config.yaml
model: "image denoising autoencoder"
image_size: 48
encoder_activation: "silu"
encoder_expert_mlp_ratio: 0.25
encoder_experts_per_token: 2
encoder_layers: 12
encoder_positions: "rope"
loss: "mse"
decoder_activation: "gelu"
decoder_widths: [32, 32, 64]
max_grad_norm: 1.0
max_steps: 8200
weight_decay: 0.3
Rows from expert 5 of block 9 of the encoder, named by matrix and row number. Rows with one number belong to one neuron. Each number is 200 + 30 x the weight over its row's rms, rounded and kept within 0 to 999. All counts start at 0. After the name is the row's rms in percent of the matrix's.
# up: expert up (encoder.blocks.9.mlp.up, 8x64x256), inputs 86-171
# down: expert down (encoder.blocks.9.mlp.down, 8x256x64, transposed), outputs 86-171
up.19,023,270,206,194,171,160,215,260,177,252,225,186,188,226,215,218,196,210,161,202,190,234,199,209,146,290,208,201,207,174,146,180,137,237,192,139,194,163,201,128,187,120,200,211,242,209,190,237,219,209,197,229,176,171,200,217,221,257,183,198,182,205,192,217,186,235,231,131,254,237,240,187,173,238,169,174,199,179,194,215,203,166,242,232,238,201,271
down.19,058,250,145,179,257,220,133,165,184,236,170,188,195,128,220,239,227,184,176,197,204,210,158,204,195,190,212,212,221,202,175,217,225,177,177,222,216,150,187,229,286,254,217,160,225,230,195,147,183,285,213,201,218,218,190,228,225,192,201,138,186,218,203,217,202,208,235,199,208,220,237,193,151,192,195,188,164,193,242,222,232,196,174,222,192,208,174
up.20,114,183,162,160,178,150,187,190,140,235,171,197,203,184,220,200,188,206,223,227,238,162,217,214,162,216,160,214,244,174,240,264,212,216,180,217,205,206,230,225,226,169,166,228,209,198,172,240,178,244,179,204,250,221,137,214,232,176,175,189,221,156,254,228,190,234,179,191,197,176,189,186,233,155,172,252,178,161,216,184,215,205,192,138,216,224,203
down.20,131,198,243,235,208,225,213,203,214,200,228,195,212,199,193,199,200,214,183,127,239,198,193,194,183,181,161,97,175,212,203,208,194,217,212,193,214,201,217,176,127,203,205,202,219,205,199,188,205,214,243,187,163,213,196,239,123,215,177,212,178,217,182,216,210,233,184,229,251,175,198,187,265,205,214,178,192,187,200,187,188,202,191,104,187,248,209
up.21,130,187,156,139,178,150,180,188,150,240,169,198,206,180,226,210,183,210,209,211,229,160,224,220,150,227,167,226,230,157,235,257,216,215,184,204,199,187,225,206,243,169,166,226,222,205,170,240,185,249,183,199,244,233,139,213,231,168,175,177,239,175,255,218,184,255,187,192,192,159,183,178,236,169,157,256,164,158,209,181,204,219,186,139,207,241,197
down.21,073,205,223,249,228,256,212,164,207,208,216,206,174,191,189,187,204,226,181,187,244,217,183,221,233,189,145,184,213,189,196,201,216,167,174,226,220,241,225,173,119,233,207,229,201,248,202,191,202,186,251,179,199,219,189,229,108,193,210,218,208,213,220,164,181,217,175,185,249,184,202,200,230,191,243,213,241,197,198,234,168,222,205,171,191,242,204
up.22,103,197,165,162,183,134,188,200,159,232,160,200,195,183,206,202,194,208,208,218,240,168,224,221,157,209,162,228,238,160,243,295,206,203,181,208,206,191,239,225,237,165,165,237,212,198,175,250,192,261,184,199,254,215,125,219,218,182,173,176,227,163,257,233,186,265,186,198,196,172,194,185,210,168,174,254,181,162,211,183,217,206,182,138,206,218,198
down.22,115,210,227,250,212,253,194,189,193,183,235,217,237,210,188,197,213,204,202,128,234,203,176,214,194,189,169,116,180,192,171,212,152,232,187,214,221,232,225,192,86,182,204,200,217,205,177,184,175,228,236,200,157,209,227,246,123,213,217,216,166,222,204,241,212,221,192,222,250,190,214,209,234,187,226,178,225,196,191,211,198,186,217,62,170,221,226
up.23,024,186,189,155,242,196,200,223,162,203,242,199,207,255,242,179,191,160,152,217,217,191,217,216,189,253,201,205,187,214,220,191,223,220,196,196,177,184,182,189,221,174,234,125,184,191,152,194,211,159,193,230,189,210,191,193,174,196,218,155,225,206,181,207,180,153,267,155,293,220,223,194,123,199,128,189,166,204,233,237,192,196,180,208,240,180,179
down.23,060,212,240,181,225,261,189,169,187,268,244,180,245,234,219,193,180,186,175,190,169,126,208,204,178,225,181,142,187,139,206,210,187,231,187,189,228,207,175,210,192,178,221,168,207,202,195,200,218,256,175,192,179,175,212,192,174,231,188,202,147,149,168,222,222,196,177,228,248,213,234,216,161,222,217,153,150,220,200,233,185,241,204,84,216,220,240
up.24,043,195,204,225,190,195,209,176,208,204,195,187,164,189,180,201,218,222,241,165,226,233,204,174,205,123,236,162,207,211,184,215,182,164,231,208,201,197,199,185,229,222,184,198,205,174,207,211,204,211,265,178,228,229,189,191,224,187,156,193,215,197,218,215,201,199,135,238,73,184,129,232,265,197,209,215,239,195,221,212,170,180,121,214,187,184,183
down.24,070,209,209,203,185,220,206,206,220,182,149,207,200,175,243,239,236,159,180,203,191,210,155,199,244,155,234,186,203,248,206,192,124,232,184,214,213,247,217,193,207,213,177,250,210,199,183,208,175,230,195,241,229,210,225,167,268,224,232,234,251,205,291,221,176,180,205,198,113,163,178,226,276,171,155,162,218,231,204,195,213,169,107,200,194,164,209
up.25,028,257,215,257,202,221,202,146,189,195,198,251,213,243,162,227,236,288,184,165,234,231,188,205,223,138,194,168,196,173,216,189,176,152,235,214,252,204,231,261,229,175,188,216,178,205,183,170,250,182,224,179,205,216,234,253,169,173,223,173,204,229,233,198,216,192,172,267,64,175,133,208,280,198,182,204,244,205,218,209,222,199,174,188,160,233,199
down.25,070,137,213,202,211,206,194,189,200,198,194,220,219,190,177,192,231,161,199,149,239,217,194,150,203,194,212,98,164,235,203,183,166,200,199,210,202,231,197,161,99,129,196,237,176,165,190,182,192,221,235,211,134,217,238,217,153,202,189,200,191,160,219,238,233,218,167,255,180,209,159,213,256,197,211,214,205,213,174,201,187,170,210,183,181,202,205
up.26,024,230,173,201,257,178,138,184,230,156,215,161,183,198,221,158,165,173,169,157,174,170,204,184,160,246,161,280,194,189,187,223,199,215,177,181,172,190,210,207,166,213,168,146,205,206,203,195,208,194,199,214,216,262,155,205,162,168,207,195,112,178,161,145,216,158,158,206,283,198,235,211,148,188,212,156,191,247,194,193,208,169,211,170,168,215,214
down.26,051,164,226,216,190,222,213,180,194,186,168,176,211,241,199,217,148,190,168,255,165,191,201,175,227,242,219,128,254,152,207,198,172,170,178,292,181,208,184,232,181,258,256,178,238,236,209,189,209,160,209,210,203,207,135,229,223,196,158,229,155,172,169,138,195,233,165,217,242,194,199,236,166,207,179,268,207,245,240,207,216,170,205,170,192,262,213
up.27,134,201,152,155,186,139,179,190,157,224,170,202,204,180,217,208,190,199,208,212,239,173,217,219,174,211,165,220,232,168,219,286,212,220,189,203,194,188,232,205,246,178,168,228,222,195,173,233,185,275,186,197,243,224,113,212,221,175,178,179,228,168,262,217,190,264,189,212,185,170,182,186,227,165,171,247,160,157,202,169,212,213,184,140,209,238,201
down.27,101,198,228,219,231,237,188,196,203,195,209,219,200,178,204,207,196,197,196,129,218,205,182,199,198,201,173,90,175,188,147,202,185,220,196,205,216,226,190,219,111,172,200,200,191,201,199,194,198,205,233,194,160,227,214,257,117,214,166,215,160,210,168,182,195,215,191,225,204,149,193,206,231,205,218,175,191,193,180,184,181,202,187,105,185,191,207
up.28,127,171,145,163,171,146,174,190,156,228,153,205,206,186,217,196,175,202,202,209,229,166,220,222,151,230,162,233,247,157,252,257,218,221,190,214,198,192,223,219,251,178,170,219,216,199,161,232,174,247,187,204,245,223,133,206,242,177,178,186,224,140,252,214,183,244,188,196,180,173,191,190,222,161,173,244,173,166,209,178,211,217,195,139,206,229,194
down.28,118,176,264,224,227,235,227,208,181,177,184,202,198,209,192,180,213,215,183,124,228,200,175,209,188,184,159,125,167,195,183,201,161,219,193,199,209,214,204,201,118,193,223,207,208,185,205,202,180,224,233,207,157,231,219,259,128,216,199,208,175,218,200,203,205,191,181,241,237,207,198,240,241,211,211,176,187,181,182,193,214,194,211,105,191,223,220
up.29,020,199,179,253,236,227,165,215,204,214,199,217,195,196,188,174,244,177,181,201,212,228,196,184,253,127,239,179,216,143,211,240,173,199,243,193,243,132,85,136,196,217,211,210,216,226,232,232,221,204,220,170,212,190,199,135,232,179,194,203,211,147,193,204,180,212,228,229,181,206,235,198,201,196,178,195,254,179,255,230,222,241,176,150,178,163,162
down.29,052,195,177,173,224,166,198,233,217,175,203,221,198,201,160,192,194,150,207,247,220,160,186,238,182,201,248,206,180,201,209,225,211,223,199,180,186,234,229,262,225,239,201,186,182,226,185,167,220,212,225,166,164,202,218,159,198,215,187,154,251,192,193,202,218,203,197,245,169,152,173,247,206,156,110,258,204,245,282,185,203,186,187,271,184,179,154
up.30,121,191,157,160,178,129,178,191,159,236,170,202,201,184,219,192,194,203,204,210,244,175,219,217,156,225,160,227,237,156,229,272,213,212,202,203,202,185,236,198,226,179,171,231,217,208,174,236,186,264,174,210,239,229,136,213,213,177,169,170,232,176,258,216,188,255,181,203,192,160,191,173,233,163,167,253,164,155,213,170,211,208,184,134,208,232,191
down.30,133,224,226,241,222,220,238,202,233,184,213,225,204,194,195,204,213,216,193,117,253,218,190,184,195,185,178,145,168,213,166,222,184,216,199,214,207,209,189,202,115,213,209,193,225,215,217,217,200,219,222,207,161,190,212,237,89,179,196,214,179,216,177,211,220,223,183,228,242,193,172,193,232,191,213,195,204,206,210,212,178,187,181,109,187,231,237
up.31,122,175,155,156,182,131,193,196,163,234,157,200,193,181,213,199,181,202,215,226,238,167,222,226,155,230,159,226,238,162,243,268,210,219,181,205,197,185,217,225,246,168,157,223,219,206,170,226,181,252,182,205,251,233,135,219,226,174,171,179,226,150,250,223,192,254,182,195,184,182,188,187,229,153,169,245,158,160,212,171,209,214,196,140,216,229,198
down.31,104,193,250,231,192,234,195,186,204,196,221,228,217,216,190,201,207,213,200,129,221,203,209,195,187,200,135,109,190,193,183,186,192,229,218,170,171,189,177,197,121,177,220,221,199,202,197,194,192,214,239,195,192,223,186,251,134,217,190,232,179,226,183,219,180,194,176,236,235,179,199,234,261,215,222,171,185,203,220,179,202,207,194,103,197,224,237
up.32,025,212,184,218,170,155,162,146,225,160,190,191,195,224,211,206,195,227,239,149,228,227,191,228,208,138,218,163,237,163,172,220,210,185,220,191,210,160,217,235,195,237,220,178,146,227,229,224,200,187,202,166,229,178,210,207,220,216,230,150,167,180,230,215,252,224,150,243,122,197,212,235,198,215,204,244,271,205,276,259,213,180,178,209,214,207,204
down.32,076,186,143,170,175,205,181,207,178,215,172,189,200,195,203,143,175,195,216,251,196,176,215,186,234,189,245,248,205,223,216,213,200,151,215,177,218,183,192,198,286,211,188,161,212,171,197,180,205,190,158,180,241,216,180,118,283,168,188,189,246,182,214,193,195,176,222,161,160,211,202,168,185,221,171,230,179,192,212,209,220,193,201,277,202,193,190
up.33,022,218,207,195,214,233,224,173,244,211,189,187,229,222,198,176,202,240,234,196,203,203,186,204,200,237,174,227,198,245,208,203,162,250,207,170,208,308,204,176,193,224,223,212,235,158,199,248,208,192,281,158,207,248,208,181,225,217,209,197,226,189,211,210,180,189,190,155,148,218,139,215,233,230,246,186,199,226,175,189,146,212,188,177,175,226,185
down.33,069,160,233,205,201,204,219,201,223,167,208,209,184,216,180,204,183,172,175,128,201,192,207,214,211,224,223,133,154,217,185,200,165,214,226,187,194,199,213,185,104,176,196,248,226,192,229,224,207,220,249,200,150,230,230,238,160,215,177,192,178,213,215,201,217,256,194,248,229,176,212,205,254,217,231,186,212,174,227,197,164,208,237,166,201,193,188
up.34,025,158,229,208,263,202,197,285,228,142,253,216,218,221,179,183,203,213,208,185,189,166,182,149,226,217,228,197,140,212,155,181,150,243,170,200,223,203,109,208,141,226,183,214,206,194,225,169,192,182,124,213,167,165,169,231,232,215,207,205,208,202,195,152,195,213,209,161,168,262,214,165,173,215,246,167,206,187,196,213,216,184,237,215,184,210,199
down.34,143,202,155,179,196,168,196,207,182,229,185,178,189,207,200,208,184,190,189,283,142,203,203,205,216,190,250,287,210,212,211,198,214,182,207,200,208,193,205,202,298,205,185,195,188,193,202,210,204,183,177,208,240,189,192,134,281,205,203,178,242,190,212,182,175,168,231,168,172,191,200,199,186,193,181,207,207,205,185,199,198,204,196,293,201,179,178
up.35,022,178,225,194,172,219,172,210,164,167,178,268,200,174,248,179,212,163,245,220,201,217,173,191,221,203,170,181,280,184,210,264,230,252,221,237,165,165,170,196,204,158,228,193,169,206,255,170,160,181,228,175,217,246,253,216,119,233,176,172,210,197,232,183,221,182,184,305,145,216,194,228,200,196,235,220,197,187,238,200,224,195,214,199,174,213,196
down.35,126,212,179,185,175,149,209,198,210,202,175,177,196,200,199,202,219,209,216,276,178,194,191,224,210,195,253,272,202,230,237,198,196,175,182,195,190,209,191,205,310,224,200,180,200,204,199,214,216,181,167,190,227,185,190,108,281,181,214,204,243,202,216,202,204,171,232,186,173,224,195,180,168,193,196,219,192,212,233,211,181,190,189,291,188,169,184
up.36,121,184,162,152,171,147,166,199,151,229,159,195,198,178,236,201,184,207,216,218,236,154,217,234,173,236,160,234,241,163,240,248,208,229,179,211,202,185,232,218,244,172,152,223,217,212,181,232,179,238,175,212,240,229,139,218,237,175,163,189,232,148,249,222,181,252,175,194,173,176,199,164,241,163,176,245,173,167,212,170,211,212,182,152,208,220,198
down.36,099,191,217,236,225,255,197,200,215,180,210,226,187,207,211,196,238,209,162,134,216,234,193,199,177,191,186,143,162,234,161,179,149,222,183,220,179,202,199,172,132,192,252,211,224,200,160,199,195,201,208,191,155,207,225,258,105,185,209,205,197,251,189,208,191,225,212,198,271,182,221,225,227,221,236,201,158,227,227,236,238,207,179,156,182,228,228
up.37,125,178,159,151,167,150,165,204,158,246,162,193,186,177,226,194,179,201,211,228,223,157,217,217,152,235,165,230,247,151,239,244,211,233,185,207,197,178,221,230,245,179,169,218,217,209,180,232,179,239,177,197,246,228,151,225,240,169,175,173,239,152,238,219,178,249,170,183,174,171,200,174,241,165,176,250,185,170,211,185,218,210,188,154,201,229,198
down.37,079,212,218,217,238,231,250,189,182,174,245,203,211,223,178,225,236,245,169,116,210,193,190,206,190,198,185,150,157,198,174,206,178,205,213,174,207,197,176,152,178,187,232,192,230,200,220,192,175,173,223,206,173,256,226,250,161,216,174,216,190,231,207,195,206,168,192,184,224,238,199,211,271,218,244,194,159,228,189,201,220,195,202,180,182,238,208
up.38,025,209,178,235,233,160,283,186,255,173,207,200,214,230,182,274,230,203,200,182,244,229,233,150,264,162,202,197,207,205,214,204,150,223,234,170,231,219,187,187,212,184,217,215,264,165,213,218,236,228,238,218,209,208,209,170,230,201,176,165,254,221,237,185,202,169,235,202,108,184,144,142,265,206,191,196,186,200,220,196,139,237,209,159,151,186,180
down.38,058,202,200,223,241,206,204,264,163,208,206,187,220,216,191,258,218,203,181,141,198,202,173,219,200,183,245,188,208,244,199,233,125,218,162,206,203,225,240,161,207,175,194,229,241,209,223,164,191,171,240,163,223,180,188,164,244,171,174,214,186,246,263,197,174,164,194,242,102,175,140,151,215,227,217,184,159,230,167,233,182,239,151,233,131,153,192
up.39,129,182,160,140,179,150,178,191,158,229,159,204,198,175,228,201,190,191,207,220,232,159,222,215,157,228,151,232,251,157,248,247,209,222,181,219,199,182,230,233,242,177,174,223,229,211,181,237,180,235,177,208,256,237,147,218,243,165,174,179,239,143,248,220,176,249,189,201,178,167,191,182,241,167,177,254,167,168,218,185,212,218,187,143,211,226,199
down.39,111,195,213,246,214,247,226,222,203,201,242,213,195,203,204,200,235,226,177,135,231,235,190,200,171,195,174,115,177,203,187,206,175,210,202,200,187,197,153,184,130,158,212,191,211,230,202,211,197,197,232,212,168,229,202,240,109,207,205,214,190,236,193,232,194,214,208,233,256,218,197,205,245,215,208,167,214,206,214,200,207,217,216,123,171,230,217
up.40,020,181,146,259,186,179,206,154,229,260,206,142,240,186,174,206,202,113,189,164,259,237,266,217,206,190,235,194,194,230,170,165,224,225,217,186,226,195,211,205,225,151,165,230,197,162,217,185,242,191,204,231,226,174,162,205,203,177,145,191,200,221,223,220,208,185,216,222,141,185,190,240,209,202,257,225,190,220,208,186,221,157,204,242,231,208,185
down.40,059,209,209,170,219,220,194,209,196,222,208,184,163,251,239,178,230,218,196,170,194,194,142,165,204,155,194,147,166,237,224,173,151,222,144,222,237,170,184,232,108,188,194,226,152,190,224,200,159,232,230,196,205,238,201,229,158,210,196,190,163,162,216,203,220,221,194,205,223,207,196,171,229,223,191,147,198,226,210,190,129,204,191,129,185,243,223
up.41,024,177,230,146,160,231,200,177,203,236,161,214,181,240,197,237,185,193,265,243,188,199,192,194,224,160,181,179,229,232,198,183,192,186,224,198,203,213,218,228,206,162,225,217,218,215,150,192,214,269,242,214,216,219,213,275,207,195,189,136,179,216,198,207,191,225,196,219,154,188,162,277,230,215,190,217,246,193,185,200,216,186,192,226,182,246,160
down.41,066,193,269,184,227,204,201,168,247,214,219,199,202,178,186,169,212,192,166,184,232,225,202,181,218,191,213,132,215,191,188,158,156,206,216,169,219,213,223,124,158,213,217,232,203,164,186,186,195,217,220,252,174,178,215,256,148,214,199,186,192,227,161,231,184,231,182,224,213,170,248,237,237,194,203,227,187,225,185,205,158,200,213,139,230,214,250
up.42,021,205,200,211,175,187,204,215,216,192,222,218,184,215,189,177,202,193,211,195,224,219,213,129,205,231,232,169,201,270,221,270,227,227,209,184,191,207,222,186,204,207,244,197,224,204,199,209,253,173,175,185,214,193,247,183,155,228,187,199,222,236,173,224,151,235,209,167,280,221,202,192,203,239,214,198,203,175,191,226,206,179,289,186,222,202,250
down.42,068,177,291,206,217,226,211,170,274,210,177,177,193,205,175,173,187,181,190,205,263,171,207,209,185,222,130,202,203,233,216,171,178,222,178,202,255,186,221,211,145,207,225,152,176,166,214,192,214,237,195,223,211,190,208,234,143,180,214,168,131,216,146,208,221,216,181,222,266,189,213,146,231,191,244,197,194,196,165,221,175,183,200,148,212,224,202
up.43,126,189,151,148,190,150,185,191,169,238,172,199,203,184,224,197,187,197,210,210,246,164,216,217,167,222,161,216,231,158,240,269,220,203,187,205,199,189,236,213,237,172,156,232,224,204,174,241,185,262,175,199,258,219,128,204,214,166,183,180,226,179,261,230,185,259,192,191,188,168,200,184,226,169,170,241,164,151,202,165,213,210,188,138,207,234,206
down.43,093,208,208,224,205,233,204,200,195,186,249,230,229,206,219,202,205,190,174,158,209,188,179,204,188,184,161,133,151,195,190,193,187,194,193,212,217,212,190,185,144,191,234,198,230,195,206,189,199,216,225,190,168,198,186,243,130,213,210,211,167,224,187,199,195,224,209,209,207,204,166,200,221,179,204,203,203,183,215,163,179,208,198,116,188,221,236
up.44,018,134,215,186,216,156,193,193,219,186,220,204,220,161,150,229,201,255,183,245,202,195,191,238,196,205,239,177,168,187,200,194,242,259,189,176,208,196,183,224,183,210,167,275,217,223,219,218,221,174,171,179,203,167,265,233,196,206,212,172,224,256,223,192,217,169,239,193,195,222,201,160,197,198,200,207,156,193,204,164,199,223,91,232,186,147,219
down.44,048,281,201,217,214,242,162,193,178,190,158,201,198,207,241,204,221,208,163,190,234,191,230,171,168,206,169,217,212,202,196,161,214,156,212,248,225,205,164,262,223,195,127,238,152,200,209,139,220,179,295,156,209,191,189,232,206,213,207,228,164,169,207,224,145,218,172,229,196,209,167,234,177,212,156,241,167,224,221,146,209,283,177,216,179,239,162
up.45,021,198,199,241,191,197,227,273,163,189,193,210,153,156,222,163,209,181,193,247,185,161,158,226,220,252,233,215,160,205,226,221,146,204,191,183,169,254,225,163,240,131,150,184,171,225,196,199,214,238,209,221,235,200,169,204,193,239,242,207,205,210,158,251,150,176,277,193,252,227,188,183,213,229,207,170,172,216,197,219,197,212,193,205,140,234,230
down.45,074,186,205,239,201,227,193,232,156,245,217,235,223,203,194,156,222,173,172,100,232,220,190,228,215,195,158,117,168,192,193,215,200,208,184,204,204,182,165,168,126,166,195,224,201,183,213,194,221,205,243,190,176,220,175,231,123,195,168,218,149,225,160,216,170,218,209,236,257,198,201,200,246,165,222,184,209,216,190,212,211,202,172,132,189,192,219
up.46,119,189,166,146,165,143,181,190,157,242,170,194,205,183,225,201,191,202,201,226,242,145,209,225,156,229,153,232,244,161,244,257,213,225,167,206,207,183,227,235,239,169,175,221,227,203,173,227,184,245,180,212,250,234,143,217,233,181,171,177,230,153,247,220,181,247,169,187,186,164,193,179,252,158,169,247,175,168,216,188,209,208,191,143,219,231,196
down.46,100,213,240,267,215,213,235,202,212,156,228,211,202,197,204,183,221,197,170,154,221,193,197,202,193,183,197,110,195,213,215,193,166,215,214,191,186,200,190,202,127,222,240,201,208,207,178,183,204,202,213,189,181,241,207,263,136,217,205,214,209,230,212,199,206,214,192,252,248,186,217,203,279,205,244,210,156,204,186,193,201,203,222,120,171,214,185
up.47,121,176,144,159,183,161,177,195,153,230,156,196,189,174,221,201,184,205,214,224,227,175,211,222,160,234,162,225,253,160,233,257,217,230,167,209,187,184,224,232,240,178,169,217,213,202,173,228,180,246,180,206,248,240,141,226,246,161,173,181,228,153,250,216,184,240,170,194,171,169,196,182,241,170,172,245,170,164,211,181,207,212,187,148,214,217,187
down.47,102,209,234,235,215,223,208,177,235,201,239,226,215,196,213,204,194,227,176,125,237,237,166,216,195,185,155,125,174,195,195,194,155,190,223,240,183,222,170,204,125,181,214,195,182,204,181,185,196,189,193,197,162,201,206,259,128,194,213,211,159,222,197,197,201,222,193,211,221,198,204,191,267,221,248,191,194,184,166,198,200,205,175,132,189,221,207
up.48,030,236,212,217,219,189,166,190,182,213,172,207,144,186,208,173,235,279,247,112,207,180,185,188,206,156,209,137,193,184,189,172,187,162,176,208,201,206,179,182,210,179,180,174,199,211,201,222,212,212,233,161,207,224,191,213,294,167,190,171,180,160,219,222,185,221,158,251,85,201,175,218,244,202,228,228,235,248,226,177,258,191,148,176,204,179,207
down.48,068,183,131,189,190,208,213,208,137,170,183,181,183,179,250,192,212,218,222,217,191,210,219,202,241,192,226,227,178,235,222,229,186,201,182,221,239,178,238,202,282,253,173,237,188,216,226,190,155,179,179,198,199,212,193,129,248,263,179,178,222,200,214,128,201,185,224,188,156,185,159,219,202,209,180,188,220,175,186,183,156,186,184,227,229,218,174
up.49,039,123,196,192,207,229,219,212,256,161,210,216,259,222,202,199,180,198,187,212,168,204,182,184,210,172,200,183,170,235,189,187,224,209,209,217,184,170,226,204,171,252,222,186,190,212,239,190,203,165,244,197,181,182,240,189,104,190,230,211,182,198,164,170,210,189,194,177,306,199,167,233,212,241,197,190,157,232,186,225,169,254,191,210,192,221,221
down.49,205,203,167,180,200,167,207,212,185,205,188,186,181,210,204,197,185,196,211,276,156,193,217,201,204,212,244,304,232,199,200,182,220,195,198,195,193,184,198,189,306,225,192,198,195,197,201,208,193,192,169,197,230,183,196,164,276,182,200,189,244,195,222,178,197,150,234,175,170,215,211,187,171,206,192,208,200,186,218,198,190,182,194,304,211,182,182
up.50,027,220,212,231,178,196,244,214,175,182,230,154,159,199,190,172,256,251,188,136,169,250,162,183,222,165,240,194,133,176,172,231,149,178,240,190,184,211,226,155,210,210,194,249,208,213,202,184,188,199,219,175,197,209,186,193,242,167,205,178,239,212,230,227,203,186,234,194,153,165,126,227,262,206,212,231,183,194,167,199,199,194,158,212,167,168,175
down.50,064,209,253,227,269,201,219,184,224,157,229,191,212,203,226,230,228,195,190,162,221,216,200,203,225,181,160,156,185,197,189,258,171,220,190,201,208,185,232,209,156,193,174,251,202,215,192,156,196,212,251,240,165,219,188,222,169,239,200,214,192,190,203,202,176,195,205,172,173,157,188,223,311,220,224,212,226,214,205,195,181,205,162,190,138,152,221
up.51,020,215,208,171,238,210,193,184,223,236,164,186,218,200,189,215,209,198,196,198,202,207,177,189,253,212,229,174,194,219,238,196,226,206,190,160,157,201,189,193,207,228,221,168,178,244,257,258,238,154,214,213,191,222,164,231,228,207,254,140,213,162,209,222,184,236,132,221,114,150,241,254,149,192,258,192,240,160,178,187,194,199,187,193,234,172,191
down.51,066,243,142,194,208,155,173,153,167,233,146,200,180,202,208,228,195,208,245,235,195,189,236,230,173,221,257,231,185,208,256,168,205,208,228,194,191,161,229,217,298,217,216,216,210,194,211,183,162,194,204,222,216,233,186,149,258,188,192,147,217,189,216,202,183,197,264,174,188,203,196,178,170,210,195,199,157,165,180,170,196,204,140,279,226,197,150
up.52,027,198,190,212,182,192,212,143,205,219,164,163,186,170,160,196,255,228,229,152,218,232,238,168,212,138,202,154,184,195,203,189,209,163,232,240,222,238,209,219,197,190,200,237,202,169,193,177,207,224,286,191,176,249,164,219,198,195,209,195,198,211,219,195,213,179,163,228,76,188,130,260,247,192,157,206,228,204,268,214,190,183,199,241,172,161,205
down.52,060,191,251,266,188,221,205,187,190,229,214,223,186,239,167,189,214,199,254,177,172,172,145,174,215,176,244,129,174,171,218,249,147,146,248,184,218,177,229,182,197,232,214,186,246,226,228,201,188,212,184,221,186,236,230,225,187,187,130,150,207,213,230,224,229,180,227,162,184,223,178,206,222,226,172,237,179,205,204,168,202,207,172,156,185,200,236
up.53,021,219,170,198,246,191,198,155,212,238,130,214,182,164,161,178,216,219,194,168,202,193,244,203,203,215,241,167,207,192,192,173,204,184,240,169,221,190,160,169,230,232,194,288,198,179,154,194,188,231,234,169,215,186,250,218,233,165,211,166,172,179,162,241,193,191,185,187,107,151,140,196,287,173,216,216,180,189,182,171,167,217,128,209,158,171,232
down.53,052,244,213,299,231,191,217,185,227,175,203,236,140,233,161,253,258,197,210,200,259,205,210,170,190,235,218,220,185,199,269,192,156,195,196,213,221,202,228,207,232,206,192,222,117,185,197,193,213,197,186,246,228,207,198,136,220,182,165,184,241,183,192,184,217,215,236,218,168,174,171,205,226,242,211,246,246,169,149,193,176,240,168,213,211,160,204
up.54,119,179,171,170,173,173,159,199,167,238,165,192,194,172,234,191,187,208,217,216,220,160,227,224,154,237,164,225,230,166,217,235,224,230,173,214,199,194,234,228,234,163,162,231,227,217,173,236,166,240,166,211,242,243,162,207,233,170,169,175,229,162,233,223,184,238,175,188,152,161,196,173,240,166,161,239,179,164,223,165,233,205,172,158,229,236,191
down.54,113,183,264,241,236,253,238,231,190,186,248,211,196,207,186,195,235,201,154,160,237,202,174,197,176,224,182,144,156,225,157,179,182,225,178,188,203,209,178,169,133,203,195,210,192,207,204,181,213,187,185,202,150,213,235,250,161,191,204,221,174,242,205,189,190,181,221,168,241,178,206,225,266,213,255,181,184,172,198,183,204,203,180,181,143,201,224
up.55,023,193,187,149,192,252,187,222,187,191,238,176,215,189,241,206,207,150,208,213,170,181,187,216,201,168,201,192,190,258,213,219,267,174,176,167,171,188,205,260,186,199,217,204,197,208,185,197,135,196,203,220,196,204,188,209,173,219,242,175,199,204,212,205,208,198,227,180,279,241,172,216,179,248,167,170,256,172,184,228,202,221,194,226,196,209,209
down.55,058,240,230,208,185,204,169,193,243,199,242,213,230,203,194,196,172,189,191,193,218,238,204,246,157,203,163,167,223,171,215,227,225,217,229,209,206,206,159,206,93,178,193,188,166,193,252,154,198,229,222,182,178,212,217,244,104,195,202,219,159,177,166,223,203,231,233,253,235,208,215,221,172,225,229,196,196,246,186,136,205,185,213,194,156,253,182
up.56,122,186,156,152,183,146,188,192,152,231,155,197,199,185,227,205,190,195,203,228,234,162,218,214,166,233,159,231,247,156,249,261,213,226,193,208,195,188,237,213,245,182,170,229,216,208,175,230,181,251,193,201,251,238,148,216,229,165,180,176,238,147,253,219,189,254,181,197,188,158,198,179,235,161,177,250,173,164,214,178,210,212,184,138,207,225,185
down.56,116,176,230,230,220,219,217,198,204,214,203,216,203,204,194,178,201,189,195,132,232,197,189,192,202,196,144,120,176,202,192,228,158,223,207,234,170,253,181,184,80,218,232,219,189,212,210,216,197,223,216,194,156,206,201,246,154,230,215,226,169,227,196,203,208,225,197,244,265,204,191,198,210,214,223,187,198,185,211,197,203,212,223,128,167,235,205
up.57,532,218,241,255,224,254,225,206,261,173,247,203,201,225,174,199,220,195,190,177,172,234,183,181,251,176,238,165,152,260,153,151,185,172,219,191,200,219,181,171,147,229,230,182,185,198,226,172,220,159,220,196,146,164,255,171,152,224,227,222,166,260,157,181,212,155,223,204,218,231,211,223,158,233,228,157,227,235,185,225,192,187,212,254,189,171,203
down.57,342,203,175,170,183,164,206,205,188,209,185,182,177,191,204,206,197,190,223,279,149,197,219,199,215,199,243,287,220,205,214,193,221,183,212,195,197,181,206,187,293,212,181,192,194,210,198,202,197,183,177,201,238,183,186,150,277,182,200,189,228,185,213,185,195,159,215,163,163,202,209,196,162,196,194,211,194,195,205,195,204,198,183,293,219,157,176